config.yaml
dataset: "microscope photos of single blood and bone marrow cells"
color_jitter: 0.1
num_classes: 2
isotropic: false
patch_size: [4, 4]
depths: [4, 7, 4]
kernel_size: 3
loss: "cross_entropy"
lr: 0.0018
nesterov: true
ema_decay: 0.995
epochs: 9.2
warmup_steps: 1400
Rows from block 8 of a small image classifier, named by matrix and row number. Rows with one number belong to one neuron. Each number is 500 + 50 x the weight over its row's rms, rounded and kept within 0 to 999. All counts start at 0. Numbers have three digits each.
After each neuron's rows are labels from the 100 images, of 14976, where the neuron reaches its highest value: "strongest on" is what is common among them. Only what is clearly more common there than usual is listed. The data: microscope photos of single blood and bone marrow cells.
# fc1: MLP up (model.blocks.8.mlp.fc1.weight, 768x192), inputs 0-95
# fc2: MLP down (model.blocks.8.mlp.fc2.weight, 192x768, transposed), outputs 0-95

fc1.384:416442474492556519459516479448457602472533409445452558505464470525560435476502508465444522554522485480538483478513496442547461511428593392504360574469502547481577486436487423457594538405586552437466481389465412564544439512423491528528484531556489474559526481487553523497451467450462501450
fc2.384:405569467499547431522532471538485597471485417554531474529491497508510483481498511502406546499506498495516489565497490491610619557446550426392521469513445522432603509427564469445413452525429450442496578483476560544488483592444519526483371488540481528429468466490502482417486498568519493507
strongest on: cell type: lymphocyte

fc1.515:469596541488425467462574481517560501566517461601534572446510441471501553445549536503522562510579572564540526547458470460505634422466451420468468460495595459507405478458478526553497465457484549566498503547490430464501565523522445466504511520547538563513395442509580492497501471451558541550
fc2.515:509461405451503529503503589514511490482551438436539473544472583511472499556465517566542602514429452608547488564583514438479519515557373496574577485486520478527441528378440481500569562453462402500484543535515559560530441563451532452496423468485574499432577553512531480519471489397480489413
strongest on: cell type: lymphocyte; cell type: artefact

fc1.307:505443504547546505534482539509469568501488547534573494573608516572399425534446523481442473452512516393471476544502505483492486529432582495449500480602498423473546484459508438556460544447528609505582487561487454434506486415564458527526432539465547451470522502565522504554500509471521468487
fc2.307:491544574466514485447548499449487448621562416473525444455518494455505560418580529454524516454605538504425523484415453438448525511504425548536508650430396479553524525526487558530546478506491531494485512447582424488476515436538401478450542498479530434561472496558407604547390491493436434514
strongest on: smear: peripheral blood; cell type: segmented neutrophil

fc1.443:642570455528445508500501443536439563484472519573456517469522529482457541513557534431470474498555446492569533592594403517539430438553576432521495480457451467456520488514424479569467537483508436419469501452491490416521492472533475554499516517426481435472516564556499537527579583482486449525
fc2.443:525441559564570461476520543509546438496471505527499535419502485523551584566483501561430502495589465464457471475550414441449509507509478488529478416457416521550477475491503441429474565467477580500464438558480456523472474553425459423408499461465557394553523476480582461422462506453550543439
strongest on: smear: peripheral blood

fc1.395:440492500475585435590501558495495451603517522348472468513509488550505512432490480423586427566508452523490508529544456508513493442480445494551483541500498497529453555513522520529547529510525477583596465505629397573464508481542459545502533597482508546507480606509523568503447498585525519587
fc2.395:512478429451485548503435547641556549387387497550466473402432561586539485493565527554450578508451537475461516479467549474439463429470459498550510535479484475445532462493497427451483530576467386516514493456463500512544486433495597517466558465371468537543451410514432438565443411389493453482
strongest on: cell type: lymphocyte

fc1.327:601462544459510503550530543545522467568515461539486463530492482480467462466456470583373549475507460611531438424455558516589477434443466481518566546485393499564532495457452514555460572486430513541541501499562484469637429489476489443455495479483424547576438554495616486491467544514423535418
fc2.327:610551476507550421510459438580547450484561480511478507507521543533457467459517397520538454489499518540468462530416542428411464497514478472418491527610539521510505527509470444476536542514523563571509469498481475624552461510361489559550470472495503486509453528522541515480458586441470426527
strongest on: smear: peripheral blood

fc1.3:560570535509542520516511539503495433422495443575515422482532544508555476518523574551392544563506460512523451583568443589476449578523472500521430422565397488483604478420457448492449497528510605427470504455514490462442492498504457496525422486515502538609519564526487577470467458477531548478
fc2.3:454486464500522501544518464410532507588494535470520541450550514427384570471454467581625475481575511555554477451511572459560519491487497536467487383504551454503575523593464491589499495553610519515509499585481513534479503535548500489476503599482516485558519563422433441590511557543484538506
strongest on: cell type: lymphocyte

fc1.365:534537587476495429497517434454576382588494532519426455425445543432548475468571519415505461432573466586487510493435447491488478564525531495548556530482474499584523568506475603492496484523535466612416475536452475457631546555503525455535537382558535556601521502542471516492531473528544508392
fc2.365:544504459447503567562534544474438526493489521475499465549539432564467447496503427577510579416444510471526501473554573453518539466545498448451487523551537416614489590561576587503461466470587555517525449556631510521562466454511502563579480463484542454424446583577533548526456532457461607508
strongest on: smear: peripheral blood; cell type: segmented neutrophil

fc1.237:444418501521519495423530475608490516483583477462588484524582409533432429508541412469529502457509531494492490529455507557528557538547567468462632525469578501505468526561543523528508431548358444448519556488495526329487450435507528459502517430511490532509535457569549446557527506509477520550
fc2.237:434441445609568512488525466538563335492559447492583451557469364583430458474465410473477432588448510570501562460494541506506411445435570558522538489506434525485516506545465532565554531495534567511520517462529442499459462427520534472536428449522618463479470506546526524434468436509453443556
strongest on: cell type: lymphocyte

fc1.391:593497544416455436478601451441419484536525497493477455431555494516469448543561532525572538485449414406495481447483563452470489528439474511445525517452538460448530548525523460442455521544478430436488632499430488498497533622617506393500451535439418437452460551412483555460586496522534515502
fc2.391:504487454497486561469530476522453461466528497522437462514450530512512568561562496512487441482461491538401517399528374579515467528452454597572428568450389439387552454494416525471541605469537421491467531484449487515440522503426538491532417529467499439512455497538457477396515558457537477462
strongest on: smear: peripheral blood; cell type: segmented neutrophil

fc1.514:532516451461518558601624545448500487570486570509467574494571540492520457438487455441618512447472459482623520431479456613488440421531627524509533458494555552475485521550526522545503426490525458471474422406459462476498521490489546498500593533529473437523490616489483459488533512497440567536
fc2.514:427495466540404460549469567511602486583475509552505537465472572499577535434536495524462464537514482570431502496513551456504406508553481508465474471556551485584587514594518496591421474433383524468502476493525344494494505479471453576544487488521493489429587497438547454483527532525530440513
strongest on: smear: peripheral blood; cell type: segmented neutrophil

fc1.329:454471528559462496494442436498485421525420551458473481416535493557446544547531534485514437432433466499461468532484451534583603518557391436527548521591443536504463476593452544517485461555461512549471498463433503453503513464514450420464546580534443504484558427526562573546495461499425503473
fc2.329:483467441558475603492513484471489452441500502417497514526500513455491569552522537541447532474522551509480468474471510433518486523509541449488493449468544522517483479475528441506438511429591401542525616466560534511539565372590506521437576450537448432499493570427541461431479529441372524492
strongest on: smear: peripheral blood; cell type: segmented neutrophil

fc1.83:436454480514494447475528510450496519466541534500435438474542515498565434563405546506452497539463549400535488562472494484480499535457518470361478464595610486537428523632481562521566542445451450429569568520567477562439552561470575553438419525515495451480536428536554554415487518428468421490
fc2.83:514494479649501478540469470429539521468494488442428466488482454488430513523504527483536509543574551508538583539440596408451533402563545498521513511499501441513407534583551472578491505470592525554436530446453520538468499563441487481523479504537557418556514527432480535465471466606516507502
strongest on: smear: peripheral blood; cell type: segmented neutrophil

fc1.93:475495507525511451417401481549502524481526569497505481428509577434420504496547496537496494505586546514490529484540474513395531525568487475570481576551413530533542523598600484451487491503518501557532365434531520622539486474594554582500445506463552447420513451491458503578498517560530496517
fc2.93:545472498529512577444540447485493557474447557430512577447559440518425492441515518464499512555462553456473496348512578493521506484598562502534419570469576510439583547517542542440511470523435431449505501531488515468470529448470512456578655474441561429537505445527604551500589520447529478521
strongest on: cell type: lymphocyte

fc1.6:471509448556504474558445427586529461486453424558480446556485504475474414506477486507438423496503383432492553569499516445482590544519466509563511587472460512461567519466446456438489494515466472540495539441531410530571463415459504457663532497467587527488531392542344503516456483423428607539
fc2.6:420509483577521378517537586406567441484492509553483422456523555480500440488412600504465541526504449571579482439482471569484488432463549535533484558536519510532516515403454553488478515459516538486553448454586506536437532509413455501545452523450508524559443536522550595544548497484443525566
strongest on: cell type: lymphocyte

fc1.731:465471421496573415551583498494543485567512482533428500441380524551509577494547488514447498507464496539515560472448494519460596510502606515477443545491573524434563586439500609602534498508535533480445584529533459602506423475564524447558519500481525485469530450559533570478532519459546473518
fc2.731:457482491437511500467479522507496507554533573408419361474475466540489512489556553565485591566568461618634453500531459466499519536514578488528552509522441527452526510443429506483436562596387489461511469531535554536507471564533413495518497497450544492438521522450454517551556418503590471460
strongest on: cell type: lymphocyte

fc1.280:484385554523466494485492527446541528542473396479504531491579486509548482488514464567561437544450520550575511500588468487559504487545499403420562479486452505423527542494491433485581478521416515553539475526512474431441436470560496512559510533583554537437503537451501501521454466499518544474
fc2.280:587539453488502451538561541496497503556520525512590537527563478487457496535462507487477516481482442586501488620579536574440509603460479442509430489539553428458428589454489423559523539513518562369595551502550558445525556501452519446520470532653515536455493518498577455543507465479457468483
strongest on: cell type: lymphocyte

fc1.699:556369506496534387528428518467479576526550481531415497545516509498523487535536531485399539510548435467469447585449524616570488581533503506523520479441459535476437558441490452496516509546559498505519603513526485442544537558493471524442475510469549436532554446446472501478484433587577574477
fc2.699:545440529449509435501503536452476504505489459521441413433490570591539538448535465490491443480544351493486524492474502519564520469477438425601401551432528515546489533413558513481496576448460564445460384538585494479425560413474472595396456537448503494469458479519481506466492417457511515572
strongest on: smear: peripheral blood; cell type: segmented neutrophil

fc1.285:536560447507587535509521581467442486544474570508590429563461457499580482501543534521584461581445596564522532482487547485479520509499528451493517489396559507537493430519526595553524535514510512522494578437560534571538599488536426645500568492579507459493545558532604511461491504587540513480
fc2.285:499511566432444511592564482497434584500507517521375532566537446510447469498486491459490589511509414495528517576399545479463527527508526495397466499527571539548564407434518519478482411514454494511498541490552544527543462592515414466482509365555452474411512546464448571562568491560515537394
strongest on: cell type: lymphocyte; cell type: artefact

fc1.417:491499493346542519510545492459495479544480579476459535497581479599520470440470570507543585541430466443465456374531443510521406513517531492413496497543489402579456412465420624523459508552441544521449405483440469409450527509485542505603529422423538497411492417550527490440545413492583506490
fc2.417:462431623515433526463403560477551479469491489480450486528398447604520540457507584539484492467462557441479595487495497481484483503528394621537592508497562511495510442492504459566460480460474536596479494478473487492506580426594499603549557486509540486555447536533480453535501444459478482467
strongest on: smear: peripheral blood; cell type: segmented neutrophil

fc1.23:466569401531545535596551602569509530439523510432470509515494518463496485461535545477478529438567537631511495469453521491533463366461539434444510513478466482518501478581493482511537531537515562482473570468419457474651492499409469538484467547514526531545462566500489524570453461458487427457
fc2.23:562478468492450554595537524453499481431465447512568500471508624601528552572525442594482501523495520514517509457371484409573590437512459524497509594550451563531586483475528413489515455553473508476517460539535549455491434564432436491454439505436409493395477449506543478546512492554361492522
strongest on: smear: peripheral blood

fc1.494:409383417531609461615463580531528479441482571490484481540457601500507514440476389579517461514479505501485445530591472523433404493497518525426445433447495570464555550495458548498523520524450494460479467538570513474451499506534500524525488437467449502496465696592529432540510479376558610475
fc2.494:507536439502442436533518551438426441486544519537456581535445452468504465459496468488458341515517551505471483519474564510489566399506563511498508534527468565452446465518506617518459456422473559471504562428503499609447504590471475473407475517429484487448465444552577524511512476500492481635
strongest on: cell type: lymphocyte

fc1.50:428532506550504645533550498427533505437460462540443445494536507487487492469496513513431544491371526413537542486514533509568430551421389471495491462538611464514534553462505525484502432428474480635482475529428451472561497486508356552527669463434501498497441472482554541498472445585465458483
fc2.50:476530494401652415475515515613489462488553536501454570544467517505532512511481470476467409512496441483583415432513407512448534524459511461558440577502599474463492503503504545526504428560477513415590534514465590500529574446539463432530575483523478489595590580472505630574507531509502493611
strongest on: smear: peripheral blood; cell type: segmented neutrophil

fc1.287:569461460410465482527496438504414492460479565454508441415544481543471432517446506357583456487549545579533476542524558528463533456460463418502540506503434517473512557529525373514589503528613411580542491475368459476578464404544541506482570452511520499483490526495493541491440531468521511486
fc2.287:544487445536455473516452419521494513434492493506397497469509557447558597577468414483481482476496626494370527417590558553513595510569377494570527512522506471460680494431499459454536512477451577489482508563449497527568431499613553461450502451397471461434541495546480513464537488425546512544
strongest on: smear: peripheral blood; cell type: segmented neutrophil

fc1.103:464459474573528460482460455476501476408543457547502550558597459523550545523577513561462454474486491502491535490517477476482545464430529479498443468459517457539536525523492439452534444528389527477511492483510486458577465471494529446469378519430512457456550545569483547585460658442543512539
fc2.103:630497471503578585421559570461459503509568484505414491453530559492569471487467449498483471488386558515383528474447478502479446446435484532546462523575471539486503512460542440512466583510477524426550431505495455511550458564539505404603522517543458445544519491493512549435518407470357530528
strongest on: cell type: lymphocyte

fc1.636:556583514485421513501588548559533512493411462519393446557498491463457452471451491482525523518546464545535622500514573569548512510475412542508484481494415458565520442522510586447478517523546600478465500420496459392491492567464447449446513410477536546509517628473516455505438425621484504450
fc2.636:518546526459582407543550528513462426540527492440388548492564551539463560494523582462510503480461494574483482532477532510491475501569456567453448432529534516473566498438413460487496559490521561538464465532477555516502508485439502516392438486562449466486524511501528486498549631432407565536
strongest on: smear: peripheral blood

fc1.311:545592536567466487522519638469437579574458513511455533485532516426582429466450437527522489635550555488470540668581549523516517518428477569472543558571407475456479536448414555523558561512508557520515482537437499549551507452468487441543546544510525604551522422476454445534403593486477536536
fc2.311:436522570501437476484508473452512459505552471459439450611479515418502466432516476549467458383471549542411450549472542446459490447393471512586482513444440534549502456576490514451588455499446437461503512518543517452491535430516513447508518546541609537539506441567461483489459435599419476495
strongest on: cell type: lymphocyte

fc1.105:546468493515541425482536527511499447540505517513409502524518527589368490447506528575497461479427495523475537520426513491447471472444560462432555438515432539548523553517522497554527483415469539455668469530500383514476498471567482502439518495459480460458592437465470489392540549501453380476
fc2.105:543581460479532494466515556463495599465528498532475547451502456584476465488530502533513529565588459430459480507481575511501531446496455556496520495633466502531491438561569468469539557479494423515406530435499474564669589481501503434459515489471440440558476530604527452555483551484548499440
strongest on: cell type: lymphocyte

fc1.630:508373458515550497444501522542479605488536490432481560500526515499443555599343374491478555419519448533557434539490476466438470397491510497458469497523488459517572459365472475452472564460529524523479511482532421493504557473511468542465577476520554526458466537435412567476512474525434544401
fc2.630:462597473514575433464512514484394602522526452526433550496537429493425409603582528508562509517520481473542605524557512492485517509514540478491458479453500595511468569431472476522431442475562536479590485486531518511459469530473471544441481540529505589515560467492503527580437520456450570490
strongest on: smear: peripheral blood; cell type: segmented neutrophil

fc1.53:535465515484520583556432479474434588453575511500492558529523472496424501440550501485433504468493485452460506506447474429413488472483465492600510578525460506469497447405322517558475525510520443625506516479443529449504509572530494597489488525442560546452388525537454487531461509544523593508
fc2.53:541527448442607538507474499569467441536415480473525537465505456457557568523436432541487552537472470563498500543565460525389519526482531567567481481398559623422482431529470485454543465526565428467519419465523595504550422442559522550540437502426485526504533488414479507464500485410526464451
strongest on: smear: peripheral blood; cell type: segmented neutrophil

fc1.565:385418446416432496533458478448551498574522521460508523521429521598547512580460517459505476487514486502523528554528593442526508463508487488481449420454483538379600595484496546470505489544559424315499498551400482523403515536532523500513491473462465542468529554474423467444481422483471507501
fc2.565:510580563464503437455579486585504508431495375531540528538477505562489511475515523506497384495484540541575485563451506676494441467464583593651403485459487524493509514554500572515459501485556486479574625398564513434573572491476540531512472548435398409538528519499508439512505557514520491463
strongest on: cell type: lymphocyte

fc1.467:495540439447422536459452550500520469551403479528465432487508526614492518510543559422450519475485490493517499505571537447476488540551473497450476501436352466581599447456533496478482485536497433526502425464599420491495649578490525551617386547538449561498500490429495412535548417547553470547
fc2.467:508472503449511418497546505518512546450447485500539533547441502517523492456518527536430587423498537516513603535454473574622448424553451501530587471568478400504490374536533553475524436517551500540592566429556452562514609573432524632555491514494519513542447508482555399532450488456521530514
strongest on: smear: peripheral blood

fc1.489:519569488510511501514451482439529512508482546496502519430395454531552607411527493476540428513562426544520512460417480412467498509511426515392407561473497431549500433566578534526428494472461523594611453526465484448447502579595593475469487494567496433440542517385546484509473441481554494530
fc2.489:554459496512505511553480572582533441457439525387609558423547487473575452518549471483509500480464476496541503483593486491458555552590537483513551570477535549555429472521469582515542498509522432496476469534437568510469524516475506504553498516531546438582518484347491459502475576464449577478
strongest on: cell type: lymphocyte

fc1.277:569574553532456451532443475488508487472521432476593471509486500446519459515377478583583575486592464502535478468448463620501549555499553396512544540498466434557545525467508432600544470482433498483475559575443450498499511423541536482532500433497446561393479507454377432507452535425476436492
fc2.277:550486416565496450485479549422598445599556486520530570490468464445493461485459527533527563508531509537501599499494533528538445450445441520522480510575563555630503501444583556444594556533533538456480608519500517585482551535417498511529418443452455565518456555519510467569404562596521414513
strongest on: cell type: lymphocyte

fc1.288:487471467556437534553497421470439385456479610564537453500511493577442466444555498429476511436609503535451548559508544516534573514562467483492551481576567561540442522490521517569475699539552510498483485423510465478470475523485527527517493527567482421475526555548511471442504435417468495449
fc2.288:402379456531473535506451469459527510441493520460479643528545547520492541528475537526481476447434511450521548486500491399481575523514451465388546506521464527525495537469444563467463422488635481502533481507394515616564554410461439471585534442492415430523578517420592508626473533531522551526
strongest on: smear: peripheral blood; cell type: segmented neutrophil

fc1.490:554560493516498514458592527537403504462541506465447538436543503480490458434527544451549561509440570588567558531454565628516454559487461517495659474468527445536545544501526411447512477447529304515494447572497474494594510488512415551510442507501433487479554439570554467538457389548511512539
fc2.490:484381548532555470563599515600452481500462530458476524534554515491453496541575487540433484553506525464563441483573474459452588495447513438539362526489503534572463443515475537543481427512455566453502524577512448471450513363461568486478510465529538514532613481489578514448464444488498440496
strongest on: smear: peripheral blood

fc1.670:453468503580480570567619456456469409512483443466522434602485519504522488435486517425507442471485548603487466433467527572542393452574481540493552438404420494520459477487543541470585545546446481493486509476420426445522476442540576495512483531442619515491577569513542524478507395368401517512
fc2.670:524476469608610555562410471529579484441522475555508443542505541526499470524556513449504525464433465582508467587471614417423494523493502465497470537533565530543543534535427469579519494489475644517495441461577491411490538459510456504388476510540511555497553542431535519470552461552483468479
strongest on: cell type: lymphocyte

fc1.250:522417518468476470576422506522536468493503526518460490542528504593593461610470431542589452528558399511522498543482504503467521458535570501449502542456482395587523514544441491448521474450401476500501590480508551487586440506510465449364492523485570499460459477519608447537511552538533486416
fc2.250:498544512581531406439518566597542510557537553492573491460471486494499434531508509534452422500447477441483468501429637552430524486495541449488448573568519456480596581491567482482454459504618593610588550511551442607594418474485486525489524552526500516481536457552471517449474513457544434474
strongest on: cell type: lymphocyte

fc1.710:466477503500509479534535398537466415552483485576536468486512572444469528555505497484527557449524529570462433596568467535503503484426498429501525532514544555532505505530472580407510443542501543557475529580577461456535506475519578456445513525494499567493526580541470500411520496462490574456
fc2.710:584501427424479515564446428401480515463514460453555503501508465479444554563367480509505474502504496529455493487522596336489454481515559448427465436474506488501551525480471396510467585520600492553542415539476505470592484544470469484549466525465476473486460617476553527505421518388381515489
strongest on: cell type: lymphocyte

fc1.545:487524437451599488447508534460521422549489485506528514438507470471437524472443507532504412537563423436513500508461522504518494590484579413503456492478505480558479497498441575581531504470503500570539423554581483546618398463580458459488497560438513444492561576517512522525629425456494499512
fc2.545:548536548467522568494488570580502423454487529566411452462459508549532513531514536519515494462408469564494516535509571472457551502543507614510548294581454516476482446529548490472523502495458503488416548516422458537546485528520526501461373469577476500516444513528445472535386408621495495505
strongest on: smear: peripheral blood; cell type: segmented neutrophil

fc1.192:559570509562573510467454451394439495639478505455583498451492488536507518473488507473492532517473517525506467407513489518433531575522500483514535473578508523516520484579403679600545559458459551553551490445498560491532544581408530587461482528470415481517418474412557512518463431477465529375
fc2.192:528504514471511483420436514538480510442445421423440492566537543597460518399422584488461382462475511451477454471465466508547561426490528535493533502527485568449513531420530492510488531496509379461359565495500494614562500451509495480433512449525489540500424470543640536496538536472488556413
strongest on: cell type: lymphocyte

fc1.248:475512514497458560532513665541454511456500492516512533448528550537474508517461507446463523445391510501528410433602633580479386464602526492458531567566529497560541503490503435510481450560504431540489516453434463424510517441549520508510527487484460516515473479456483541456512453581485482575
fc2.248:573413483527493508563536462486489545582485522446492475489432585460443511557455505431491563496525456419439564469503471539530441471527483483590386494528546535530489488566535592549524501568492649474524500568598470440558589408465522524569448540502515461563548555551450391493441444547421517480
strongest on: smear: peripheral blood

fc1.540:488510523535562483495484433427505499458526588491443454516567493449442455480520534422488486463463504398455423564602566492500412435505512445510504573586455545481490473477486529486511483428432533597595509470526470450602556451506434566538525504530541500445523560534501602493534434482488502567
fc2.540:531486540477530551505406467589513563458464361516488525509466508438498415420465537506468571433411529467492413478549496497469474586555476428477465552458500544459452577436475393494483462443505449419466521516550512576497566455572401606521486535474456509553456470530487539442486500536495534527
strongest on: smear: peripheral blood

fc1.220:410539550540505492442494487440495522567487494552464470572546522492450437347474521533504563516518597450457477544565529538491499477586453466460476422561579492464485494544503544426414539451534495530489551411485445460532478498521535485523474451528496398442518548492474589502434562538502573505
fc2.220:581353518449460558491527475487448473577467471510563494564452504486503489521422479490445536449489469469478595469585516524563534489511436495461510563497577476562591577458537477513444435506527586545435570542493559411453506445480427364486500494527605482516452582474429465500456540551474519526
strongest on: smear: peripheral blood; cell type: segmented neutrophil

fc1.402:477453497483475490574428551492500456431423483507508444425497518622501564419479504490499531518531431438490481506590552457525428463512342496480553489528553529457500484507505494529535473471546518446472512440496499439490427549455511426576500410492472537520489504584448471502419467451569429483
fc2.402:417407409538478481496468531440497452531518529473526494531521527539451537537500453435417410426405506475432503560467510443495519489488508496436541451564535519514532528531475480564447602561646474516526427477443517456544571452477484551525446541545466352561565564410488491567585558525457532459
strongest on: smear: peripheral blood; cell type: segmented neutrophil

fc1.304:527468462511541513550510525529456506560560563561470485441493459492625552481465470495508557534562578485492458507423414511482540432444527523499573488488505474549530523539547478518555578423422460489590370468513510452475474516532482535482450437494634531434509525511527474560554532513507490478
fc2.304:592450484505555541553422538535561436421509515432507475452555458459498476536516428563528495470503567514511501479410485501596526512436454430553576519588450475454533502534524520538512450431437508531387495506550470463451471388446475434570473468435478482448515448439483519476430511437499482570
strongest on: cell type: lymphocyte

fc1.715:537454496531598569502454460561504548503487489534452486483549505588510568544472505539500494484495549468401581401422470470537511528531453462527444480460529442536392604453485619414493499465550523545461558540460401477502509501505453552538474522469403499574403603462499483522503415535515508506
fc2.715:472512489469448385537468519558495470536439384530440516478525424538520499521471489500518646521510503567529471520461487507495511523514561506468512497508487516397549455417573445517411562498521446507506549667464545505494473513538546451468424480477456487564508490522459382453561471519466544508
strongest on: smear: peripheral blood; cell type: segmented neutrophil

fc1.200:546492537563521401550582462539585577503568461562497563480539518411489469526522452567546484439452482398449503483482510533503606498581499520579503520537470415462555623527591500494546569551422566504498516536491519496459488440594530457557460298477466519416539510579495494520553408517496485455
fc2.200:563383524644495535597508511478639378496601488521455479508465475557469502427573435500525493481507582429528548509488402513420448536422469492497541565546449516471530514550537460522449541593544515511507494458511458516433536539524506556479448439555499579569501474503568575536447501584482499578
strongest on: cell type: lymphocyte

fc1.169:421517456616535491472526470591572516497377508531444526556405532491411473574626432437539488536519504472457538530496553608510480488476515508513411493426498524509540531477473409506512454548470426560458524560529492453614388588446437499491417550463514519584485436558431532472578508432548526516
fc2.169:499563458585511478492440522569447513510588490553456501498467513501503418602446623469470500438469388518450512502481523478416535472465530496465513544458564450560422483428491467459557450548440534443535497534541502518517487537542448450470440476509445427584480522480424431450434586512426445579
strongest on: cell type: lymphocyte

fc1.587:544563359421490512520526609505482525526446501558416523513470581521523543522492524404544496481459577586546474444522486435488518544535480456465466580513491531483486515477493443567421480461496536482436546481571427497526607503551559598503488555490432497477498424519428513486440497427576492495
fc2.587:495532465532495553554479399478589530557452546480506422469530520521513492503450485555516592477451497486459547556513478596472504505549488559543563495491494488523382564489590476550476456590461512497456440644428408469607503429481549536534511487438551535640531460490512410563555510536535590512
strongest on: smear: peripheral blood

fc1.434:426493532561489465452503481522533525432588508541536484473469535400493457595615466483545642560612492517527490420538527462470584637535466429504525501607497490468517528438484424479544434432479405539459475500540511535535528472478461502449554414426408456538465471514495421565400528509472476449
fc2.434:522499561502489470550542406487497524485459552503464523503496425474455531541402465561539519476586507594450463524490543509564575478425481551483435543526568475478434500486535469480606458519565579559449554435395515505514542488545488492499418476459634483436530502497547522513458523556510486484
strongest on: cell type: lymphocyte

fc1.624:631617464526502569410566405453477498583532489477472560510554448432484594483546524492631517430430533493550474419455491516506487448544450461512510544383429488424579500481439565544495489451457518489525428480510528580498563492505496591455486534573534385598453549486518577481612482544375495478
fc2.624:455564547514536507435438436527418520527580484477479606612461468462458476480563549484530566463491476490453566542476440475460539464496565537503552501547565547445528493518564431477572488507477543465474574504530485529514546465433531433497528477544546506484582453470504412566501462433529444473
strongest on: smear: peripheral blood; cell type: segmented neutrophil

fc1.168:555523481445487435503483454430493567575493458538391501488433532571461493471494564499536460532479527554560426504640506412574483562534527462491560507520525458441481433532484537462504565526473465507502424542517430416495464451449483519510579520475387411419451384537472526565528487483466480569
fc2.168:551502488525477490455453482434566482441551565453444473531542426512512532503566495442543498537456547423481396455534494684395411587467551573570522550609471466524477545549548480413543494530505593491483503528482470503526509523437541535434530451579582542509540484527528495461499407505569515485
strongest on: smear: peripheral blood; cell type: segmented neutrophil

fc1.750:490501546527571525527404551494454551437531507499410494445506498501502568481451485525538505563479376431485572464508511547521477523488494542472452483391527479507480512519488550460435487480553444422605525531474508479508521442492455489547502449486613450454525485627416540541588492555496522468
fc2.750:470461513533521490449606530540440441524478495520404512576496591588444452500433444572470430611476420463510436470575434471476490560475546511525507499571415480420494518399528499541552488542505508481479480566475496464443477478488508449512456569449612527466437334506489443589507582490513492516
strongest on: smear: peripheral blood; cell type: segmented neutrophil

fc1.602:482486375473468519449424570472500473438458474557527486489501466468468509438470516482496524505572485599577542561546546560572560416544470546511551556462673393492552447494511471543478420490606555403441456439498457618586527458518473563569619453463546462444494478467546514470486492565518543502
fc2.602:544487541537511481545514524572591679598488565508447551542514481428478529529576407486516535444446509519520519469521467529614449413479476540523529571536544495516518535470536462491530409471535441434481482601484496431533402537556519485468511536565482468552442431529509514550468426504540524472
strongest on: smear: peripheral blood; cell type: segmented neutrophil

fc1.448:440535529610494494520453496493490499500499481419441511539415501482493485513473476487451427406479477511540508548544483506403438509558521441534532430597478445508513495522427429461517503540458460535461472464463438570466488441448473570469556485588480530440545485525454500461493463631482522538
fc2.448:507427518418461487518524443436481451545454509459487548472481528518597500454385524530577497519542541446464570498566494449508503552464475468443526442446520492497433424500515554490484456481520453512441600499499553483487576543474518532436522533519594653423483496499578442505506571520535464471
strongest on: cell type: lymphocyte

fc1.99:549433512459504531505542539491549487510516558501464506519334515516461601477502430515437588423506467485460451493395493550493515522628493565500562427553471529560525438495502455528474520437462516492555554500403458419437473556448521505560430510552397472553547511487549505502489455507575501473
fc2.99:479457510573569513540438481483508499552460480462415463559490424581467594476465572541569441471490453413557487429476523517522452504557455442542477539507473512573519408567420625520554427536564509507414480551553474492449493537543488544512451439496449523544559437518602344491549448512445513509
strongest on: cell type: lymphocyte